From a checkpoint of a small image classifier: arch gmlp.
Rows from block 9 of a small image classifier, named by matrix and row number. Rows with one number belong to one neuron. Each number is 128 + 24 x the weight over its row's rms, rounded and kept within 0 to 255. All counts start at 0. Numbers have three digits each. After the name is the row's rms in percent of the matrix's.
After each neuron's rows are labels from the 100 images, of 14976, where the neuron reaches its largest size: "place" is the part of the image that holds the peak; "strongest on" is what is common among them. Only what is clearly more common there than usual is listed. The data: photos of arthropod specimens (BIOSCAN-5M). In brackets: how many of the 100, against the usual share in percent.
# u: gMLP up (value half) (model.blocks.9.mixer.u.weight, 384x192), inputs 96-191
# v: gMLP up (gate half) (model.blocks.9.mixer.v.weight, 384x192), inputs 96-191
# out: gMLP down (model.blocks.9.mixer.out.weight, 192x384, transposed), outputs 96-191

u.238 091:092097100109080155180105139087104186116109155137145106070155097120117123104162168130165065123106167130128112165112158135159133103124120128159090129112120134152087123129161089102125122144133139109112154133124138142132114125113176152124113133121148151140134128082117147130082120139163099131
v.238 150:128126127178142100159112186117116133131125130152148097094154121141115082114133113131104143133119126120138142177108131134142134118120158144161131113107109121107086092115197106112136107068159136113101155125074135118090101158105204167159124107106147140066129135128165155125127118150093131136
out.238 143:123139106160118120144119160125099106114133132115138098088149136141109115092144115176084107139094152112141140177122133137134133120150100169177130068072130118085070072130185102199123129106124109098115110125116116136123129121094176151157066116131172153097123118117137149129114129127126137117
place: top centre (30 vs 9.4); middle left (29 vs 9.4)
strongest on: order Lepidoptera (78 vs 7.3)

u.148 097:178106104166129139134126066160086153179104128128066086133127150123128096132182165129129135108130146146168111126105123104165141103127126112120119135138135203126117124134114136166117162144149110123143134180114135104098135125114132142140125149131103134093091145122078087111127138131101129132
v.148 077:146126136168126137141085120129118126139111144110090100128153131127139112153144141150139074146103140136142143143138100132117160123151123148123160104128125153066127120126134135128066119120086082144139158153100090103114135054132121117149120174141119106107127137090145121102128131117104141061
out.148 165:089146131100133131117118138094158136127127146133150153113134118120121117126088123111132121150134084127072142119164151159087080150117130140116158111103131106140159119107145128175125101066101147135126163094125131123117099154148123147135144113130121092136170149118145168094168112138173121134
place: middle left (45 vs 9.4)
strongest on: order Hemiptera (29 vs 11.3)

u.244 094:156126073120121146130127120102109137137078160066103156106150125099126148121145164142123115087111117130130100149146143130081143115127095148118128144129117151099087150150141101171123145131085094143144158160109094144168141107158129099127103186140095119134123172076100162119114164094117128097
v.244 113:081102153152128128131166142149131109105150107123138095126091144147097095123103158122108140144141115140098179117116089109098094153146132116148168098073142107140128114101116128154138134099126118100151109129167120136125130132092117138177129113119137082076137114134182115107189098135077175141
out.244 089:150095135115150107098168134130167095113126144098130122131115101109138138141135133122120092092130158167117116144091134129140148112133167123114123132150151134134116143134133130130166195132142129122157100148097136177211109127138127100156116135097136128129105089140117130136087123127149127123
place: top left (70 vs 14.1)
strongest on: order Hemiptera (32 vs 11.3)

u.234 095:143098135127148097095124126126130126154131128060129136140132077089143128147105148150130129146115128163131141118159120137140131148154132123113079147159104172118155126196137121111109128116101131153133183110128124151136121117141139157116117161149137127139078126143143123121108116104169136115
v.234 091:126119100126111117130133142092078150132067137108159141107112118137105136094100163117139145129133102133088127128081136137093109113103131131127105119112093161140115146115177106146146127113071128114137154134138131173097114163163151141141145127128084094105155126098177190096177130127115136156
out.234 133:144131127144119112135121108132105144128142108104128086114149126115124101112137128132080105154096131130149144170164161164158131108132128150163104090128100105063109025132171099137079120102143104129142152097105127101124080121116177165126096123119176162138159177121124117105113125138144134111
place: top left (43 vs 14.1); centre (34 vs 6.2)
strongest on: order Hemiptera (68 vs 11.3); family Cicadellidae (25 vs 1.1)

u.186 097:140111112140117180144139106142098161125080125111087113100143150114126137129173150149111102144091152156168091148112134129128172105126097123122120111108093150133107109163134112150121114169101121136170117155095111147115144109152170133127107171150096130108128146097135123120126128110097133116
v.186 082:121120109127108137177093113112103158150087142092122126129135114130109109121126157127146115110095123134127130162106120131110131125131115114127107138125113182100101155145150121212102118125095090134139154169144103133112130132133129096128121157125060120093151171052118117077124145106091142117
out.186 090:117098118135128112141155143136134105102194098140131121093146092155130147133157097172146127126131171118140126116080100126141182118142099111128089126171106083130139114145114110077136123161138135136105078130130146147169146120113145105108128112159166150128069073123157107145119134108133158126
place: centre (30 vs 6.2)
strongest on: class Collembola (38 vs 1.9); class Arachnida (26 vs 4)

u.288 101:155152120146134133138123118147136124142132121106093145124170139135147137126144101173114097123101128110121099182164124112130153111133108148123150133136127153059110131158146138135094096094105104153153161139106113089129112095141122096125064143158107115113146189127132115086120165118105136077
v.288 092:124154088178109138180100125109095137145078147125105119110145137141129148117158120132127089099095110089148086140111136146109149130126082135133121133136104176122092151157147125186112112127084113136122136181136115124119141119135144068113117161129102131130175140066113119118105182093103113118
out.288 114:101164161150149114130111160150129116107162108170136125117094145124139148140123053118109112138109136112138128139129135103095114132122143153170140148159133088130122124107128133136134090113152141106106128132113117140108140109101098131114119098103144125140180163154146116083133100158138110106
place: middle right (54 vs 9.4)
strongest on: order Coleoptera (91 vs 16.8)

u.32 104:135137129135113187161120128128108137158112127104109134090138133128124132128142120145112068103071148118160111167122146136108151115152080152136125113106113142104098117161158109133105127147096111126124136170106073124127156064155160093118128141153111141134127175093099142127096147123125119088
v.32 091:135138101138116127146104127107092153143110141094116129080165131143120141136149137148127111126113098117108108132144126135074162126125075124112111117134105174096121131168151111210098112105083113145128154142112110129132129118149176117120107156139102114094150152100130147124133134101116151103
out.32 080:080122097147099122124156107104107132090131097124173116084145136148121124117144085160128128133128131131142103127130144128164110119091104103117134061105130109176116089127164096098152091155151143109123130097127161131099122161119148199080123094145147174111125139129125143138112114127142127159
place: middle right (37 vs 9.4)
strongest on: order Lepidoptera (29 vs 7.3)

u.262 098:148119105140113155160128120127100146145080167092101127106152109103135123123155154144123090097088116128169099146113141146092178105148105146133107129138124183107109121160143126147118128138091106130149177180106082140132143087146156112125113164142090133125115165076095129158117160120119114102
v.262 105:138192073123124113123095142145121166135114124128128133128104146152126171103126111076130155142129108108097138147119106113105127101092135161138144165135080146119111141123156137162120057115118100136102117128130106115089143158127129118128149113071113114095163136130164144111184148125113129135
out.262 077:151104106107125132128145104133106118140115150134109141122158100105147113126161137234129128119145157135154100157094133142159164110120105126114135132158139144105109130132121126113121162157145106119151140154125131132130135137130142086107062141184121155144091106103131120146117156136123119141
place: bottom left (34 vs 14.1); centre (30 vs 6.2)
strongest on: order Lepidoptera (32 vs 7.3)

u.268 109:130118113134106167148123113105117132130115144080109121091159127111132137130152153141127101122090128134157117155135124141091159109142091127122116133135091158116107128159131107178102118134066109150141155157099084132142147090146130106117106168144109128132129138095110118126123137109119135094
v.268 087:113139112139094124154092185158129122106141117131138110109114116110112138091142111142128139126103124125121122154156104125119132125136138120187120151131125126085063108147133116171088103112111080099129133134150085093123171099084101095126092129094139148127157115133145095136095166137126140100
out.268 084:074076121137110119140153093114083130120134151116136166148118110101113050121110131138160157119142125123152158127064133166146079150112129097115142109148144111136104143120145159114132119148142113098127179124174146122055133155100129143105132117132129147155143168099145128115138128148130111166
place: top centre (47 vs 9.4); centre (43 vs 6.2)
strongest on: order Coleoptera (52 vs 16.8)

u.225 101:177141122146129156153098136129085134146083175112089139109140132120128134139157147145107089098083115128138123165118126133079169108121110157138127142129116178094085145158140136171122126130098102133138160169097094139132141091164162074132114170133078095103125137088126131126102139120111116071
v.225 105:129159125155128124137104167135138117112134139113134123117085156130116157090127126126098135120093104124111132174113125102116118123142131163155121179115121139107074157145140121140141135119094083117110094172141057140114185122105107066151098135097127112118183114136157126145102176124060125088
out.225 067:127161136133143153147121127136096144154147143143097150121133143090154135121147110133119135143140137109166137131100156137105120134128110187155158190170117111111136164108117132172119154188130131120123146147110111118060170115137101112115112108159107125213133147123104120125140138155133074123
place: top right (36 vs 14.1)
strongest on: order Lepidoptera (47 vs 7.3)

u.318 089:138122128176118131129117107084071120148105171099098139112150113126172116126132160139106096117103124129168115132116135140077129130146087152121125138139096176089106112155128105167091155129076098145134185153113099136130131101158161091125117192154112144154141147093119136127128158104087122119
v.318 112:078100155146110121185114179112135106095155112141163095088115121130105085097088147169137123143121133111126154135100129118126095144175120128181133112075138115134119100124121116140120141125117127094142121126165095150129106113091128106159098113146139122116152120125153123122128124148088143142
out.318 131:132128139143147121125146139133117089125112136181128108125143131174127142156136114103130124109178143109120137059145104121129173137108128121109111107121136134167136130081089126158177184124148170123139104146111179145156114156131134102157211121126130123117112114102129136139175111118105130164
place: bottom left (50 vs 14.1)
strongest on: order Lepidoptera (43 vs 7.3)

u.381 103:144140116149128153127149115170087153155101126095097134090146160097124113119133093173085124124088149148167118144144139146123127117123098133123136093108127130119106109178175096174136112134127106123132131150099128115108127119152147141100093157159128138110143185127132128106134126124139117088
v.381 086:114130118143100142170114156151113135117129121111115115113116111127077164098153138161145147119113113121110147156144104118098136116128108155163102151128119118097084142121139105152083091076129083103110175156138099119156168117095114100125096129123134131147166129113137107106147154129129144124
out.381 124:099112127169101129151153114125130114106138072146150091073161123148131123129156120157143112096138145116154115108097126110182154127131077095127094120169125113168133166134083076097161138138130177114140135166135169132140108133116106127116129130163126143146158088111116109118129126111091147170
place: bottom centre (28 vs 9.4)
strongest on: class Arachnida (32 vs 4); order Hemiptera (29 vs 11.3)

u.6 092:136117121125111190152119126126137138134104156089115107098141122112097142135141157133138104118100127128129130155122116116115165111139104126128104135131115172107109166155129122143106123160065102137143137161107077141142161085152142111129123161131110111116129157082114118137101127104119135103
v.6 144:066101151126128110132160128140128109117147108132137128153096128159105108130095154097130136146145092141079168111130103128101082148118142114132139123080151110152140132105109128150129115106123124109131129116159133132124103155107117157145160120105110078083147130133157128114212110132104154149
out.6 077:119125095068124134128147111121139140096155113130140170095151148128133171123143127165117116153175126119113076107122132130108147103098086118104106118140095147167136119111133109183157193149135171122156128133104174131143122145150146097072122098171103163110156163125098125103158126131091131164
place: middle left (47 vs 9.4); top centre (26 vs 9.4)
strongest on: order Hemiptera (38 vs 11.3); order Coleoptera (38 vs 16.8)

u.165 099:150121110128114183138131120127110132134084154078106120094149124098128138125160135134115100111088132137166122152131128156107178101141098133128124132128114161125093139167148120160117129143073112131167140177108109150134153114151153094137121169148096124134128149100112126132117141110127130115
v.165 081:104126111134120118211106166139113138114136167146132097113131106154126143119156110110119051119090126097125080188106151130138158086137137123169105103121130119124063106126160110140121114115148129116119127197110131128133109091097163093130131136096123150091132142092099124116117152137095124119
out.165 081:132123120130118121126121108121086128161146173137097163134130142103130104125121121185122168159134133119192152145101125137131104137141100152125140126135147117070114100120158133085081127141150073120123158099142110099073198113096151132103099120165159187163111169124142128134115144142133116113
place: centre (46 vs 6.2)
strongest on: class Arachnida (31 vs 4)

u.223 093:148118135146157141168126129125139128134095166111110126104162100095140127128157143129094074109082100139148108163129144154088157109165121134138086122140122154098097116177144126150113133106117120128151166193093093133143142104143182128128116175131106103132118163094114126149119141128141106095
v.223 103:110115094132090130155129154142145128105135115116137104096102121100087136065139130146121149130109127127125135187165126114119114108136120122172097156127134112103064128158158092152095125125123085095118126150150101106135168132092108119121068124120139147128154109127120094141110161135117144128
out.223 076:121134127146136116158133160123110085117140152137135134091152097110145123120128068213099088114129183114182115158119142170120125134123107159134130115132120069113092107103163118120131096147129120125086137137114120150132132131135141107113086111176137174166140129094134158143117149131130102125
place: bottom right (36 vs 14.1); centre (26 vs 6.2)
strongest on: order Lepidoptera (39 vs 7.3)

u.259 095:136125112121117141148120121082114129148122164111115147101148122109131118117126194171116114109111124124139109146129138115092137109148096138128098146133121165104107146170141123155115154133080096136123171148111086133145133088176147093127069165164085116114135162098086126139106157130116108097
v.259 093:134144136142118111176129149170156101099132094140148112121130084161125134125150072090121101135131128105114150129149113161122156121096137115142161104133148115125109128106105117187133064111137121113159120142152135120132103142097105120133160122080133110129157120115160119090160131120156145143
out.259 073:117116122113116148116176115141121125130127113123125116111139153155126115120154095200080118109110145121129110177165134076148131112148112128137151074081183100115112098135146080144122102100142125106148104138100121137154097114126128126144076127168127133115124144091118127127127126132133135123
place: bottom left (53 vs 14.1); centre (40 vs 6.2)
strongest on: class Arachnida (53 vs 4); order Trombidiformes (37 vs 1.4)

u.383 105:169121113138106156142121122115119124130104180098092125092136133086125141114148155133121087116097127120171105145128127156090161101147095144129100130128108173116089127157143120173115150146077094128150146168103083136140173108156153094132117163136096133140138155096089139133108162120108110108
v.383 091:131128117161109119173067163118114142126126159139129094103156131123113113118158137146109109112074141125151117187109133111140151104126132118159092121128084133098061117142156120136108096111136133120116140160115101155113129097101159106137130149116151162099137162094123120142094124125086127092
out.383 077:136107131149142109164100120134070118177128173126111145131128106080152085130110147213120138153137107121155138135076137173117100128136118140129129144144126133095119143122142161116101172176124092128123186126140111129063138123133136111125096138182121133156113142104147147125137157148120085130
place: centre (88 vs 6.2)
strongest on: class Arachnida (26 vs 4)

u.75 106:154123106133107171143132109127102135150094157075104146097144130104131144119145151139107092080080133128142102157133134129101157106136090149127106135134100165109094141150148124152111141171081095123148147163098090148151161096151132080114106153141101127130122164075103125118106154120119113090
v.75 083:125138105129107127130137116108127125127111109099132126087168103137116142127136124140112081122113101120096126125148123159080156129136065122115095125128092166106129132156154095197103114138088106148149158128098127128142117124131160131100113148139115120094153154094123133089138151095143154112
out.75 065:144120112104110130124160129143156148165100133105126161121127101091128133099115132134122163130149112145126115115140127161105121131121128131120134171164128166131136138128124123162097151180111089116162212124162128113114132140113110131080133148136103135189114153124065116124157193123136102142
place: top right (32 vs 14.1)
strongest on: order Lepidoptera (41 vs 7.3)

u.333 123:137141126137111131132139115142136156128132117069129127146098162118116138107106114119130129117081124125130133215133115099104121121136160135159147145122148122114080164153151146122112130148109061126133095134147043128157170115127096128134129132112126100142152141130076111117107169132109133098
v.333 113:122163139146127127121094170092109128135128113143137119128129135129111125165078104121149144138126130103148157095140070149133123187131128129087169108114100116100147116110136110118118096099082119171114129091145123125116138122117121137118162131119146133130163142126151192101134117034122153118
out.333 196:151155120126144153128124170111126128115099151156153139095107134102108150104127119124107148115152133124136135130119166138093112126096128157146136166135087110148122138079136124155156136120135174102134123155115134161119154168133113086143124072118120125169120122126129160145159122155120093155
place: top centre (67 vs 9.4)
strongest on: order Coleoptera (85 vs 16.8); family Chrysomelidae (25 vs 1.4)

u.93 085:158130121131135190136122125120093147138081172120097154117153107106137114135165141136127099091089129133130117178130130161087159127126136177124156125113149153108101136164148135152103121121112099128152153178095101128122138110172146116152117175129068094127131174071110160113112161134133111097
v.93 098:123142105153092127187109187144142114113126129126127100097128101112099148092139110137120122115096140096148133172156125135134145127137128130173098146140097093080052123144156097161111102099115113106117128155146113123138141120101121090129088123107151153142160126101141099138106131114112140120
out.93 091:139176167144136095151117131152132101114159129135096107126136148118150177131162064115114095127121156106171117139166150113130140108150138175159101136145130096128107133115117181138147130134162131130100114138105100127136143084128115115090129096113138144165116117132103112134103121128140089096
place: bottom right (42 vs 14.1); top right (37 vs 14.1)
strongest on: order Lepidoptera (63 vs 7.3)

u.92 117:140125100135126183133108116125090178153091130086103110099156138128130121131150142167132107078079147145151120156121125124143157130144086141123136120107082157107112106172144102134112132152110123143131127141091096133123166089128150127139121156151131145095119137086109149129112139095111134076
v.92 080:125135113128097128182115165104118127145131144103155146067142124114115123101118130169108100127096116112113114139102150176079112128144079181164104123110120123128106121113171125137109117157087117119114129127131093140082130088127139076122109122144126136134129162099135159149125138130101108109
out.92 097:102149132140113138134163151151114138103162076140154082100128138175114156129142086126120119142120146084129124124170140129152159128131121129137122084084081097151131073110123069049125099167128133126135125122123121142132104110109125156114170124130167165118146116121124122120140113121116153121
place: top centre (31 vs 9.4)
strongest on: class Collembola (45 vs 1.9)

u.287 109:171129108137125181145126127114127137129091152085112126080144129083131133116156149135104105093079121137146119155127126141075152108138108142127133152138117167105098138159149126163116130131076109127145143169100082130135165092153134087132102149139096112127141159102092133131130162119122117087
v.287 082:142164112133107126183096168154128128117130115149128116100114121130120159088162121121135121120115092119136129169157143137109152093121120159182099164134119145095067131137126117149114126120135108106121129184126084067126153118105120072122117128091112131125159088119124102141112182135114128123
out.287 076:145135134128139128141091097109075139182129181145111151133130142091155107129121140141128142119126113126183132141093152116111089133131129139137145158140142126120131142124136161113109156151139123133132163129134106131053166130145126131126106123150112131168060153125118145159116146158123045123
place: top right (36 vs 14.1)
strongest on: order Lepidoptera (58 vs 7.3)

u.274 107:127118148112154128111120147085149129100134119131128112140148144150130148164125117126106125125132135125108144125088128110127156133129148139112157121125122109133144192116122154122145104167136145180182097117079132194147128129167098111172140119118119086135116111140147146099137099133156123120
v.274 114:154126130110103124130140104186119160153136106127125118135129150103113131115176134125128142151130142192153133151158168125159133071100141130186091125131152115150132136119121142096133109165158136111116106133125134129094128121132118161107129102117125151141105125143090111137098124162130110136
out.274 158:094102111096115103121142169111158103087118148128164132107121103139098190125112152133142140137134101097076131101093109130110116138137115110128068128107111127141120124130145103133134161114099139101116107115151126166179160151101156090130155115123145133101127124120169144201133117115116149141
place: top centre (56 vs 9.4)
strongest on: order Diptera (99 vs 30.6)

u.4 096:182130130134158111116082126114108150186085141125081148128173094129158111146125152162107143101130118143139130124128111137116170128125130153097124127137079170071139114146130135153124126108122125179148187126101132142139114128190167097132111167152081097117119114085152143135128136104119108088
v.4 079:143158126137139086199112198135138101129159115147133125125131088144144135128127095113093084113113092087096116154129149148071152109129142154172093123155140110097094136128133154183125104090136123126084125150129130080152111112096130081109138135088140126118126100118066125144137162135123108114
out.4 095:097159166119143111185096115157156133098167083163119130131122150160132155141152118122119088157121101124103110131102137099103118106124129124147112133110137117160141141117113152192142100130149146142106125140110131120120112106131127085095129097120110098093178129148129105096148118151114129124
place: top left (39 vs 14.1)
strongest on: order Diptera (67 vs 30.6)

u.275 101:126129115121128154133120165140086127134102203113101155126133110138132136137126128176146112100102121105122104154137133136071144136143097136133130133127118141101086140144142138169104137120123088126127146203116093142161111083147128071148080162166105127128148181074102144098112162132120138111
v.275 100:148134100132117134148129140157140121122129128101127127101109125092114164089153127121104128115111116127129126192120133118101140091135118144153091185127125130115059155153164112155136133138118076109115122185128069129127193121127123089133085129106102111105147120126113116153116188127071121122
out.275 088:120150127120126162121130113111140156118153109137131135108156179124120083130120111227138153139146117123128153112145110131110102146120103127105183110115143099145164109124119126133124105123114143144170126098133133124092137142140122140115098124199130104131132126125138130099169115117169129133
place: bottom left (100 vs 14.1)
strongest on: order Coleoptera (89 vs 16.8)

u.109 091:150130118161131131127112107087073121150126191109092128103151127114175128130128157130094095116114126135171107129117148127087129124146098148122121114127106190091108100142133096178111155131091099154137177150098086131130153092167177097124122191146117144128127164107095135130137151104109103102
v.109 098:079104155166123113166126177121124090091152109129160087117106131128108086113089147164122111144129124120129160122123122149103092159168113125172134089073139123133115096113119116138129153127116126095155122121160083143126130104095130121160100114150140119125135124128147138119135108136081152139
out.109 114:127134143158146139125149136129110101117105113168128084133144128193125154161139104085128120094165152102123151081134107131141175146110128125116130102114130128160137128096090122135172163151143164127157097138115170161152107148127134101162206127121138124118114092100135142145158096104143141155
place: bottom left (44 vs 14.1)
strongest on: order Lepidoptera (32 vs 7.3)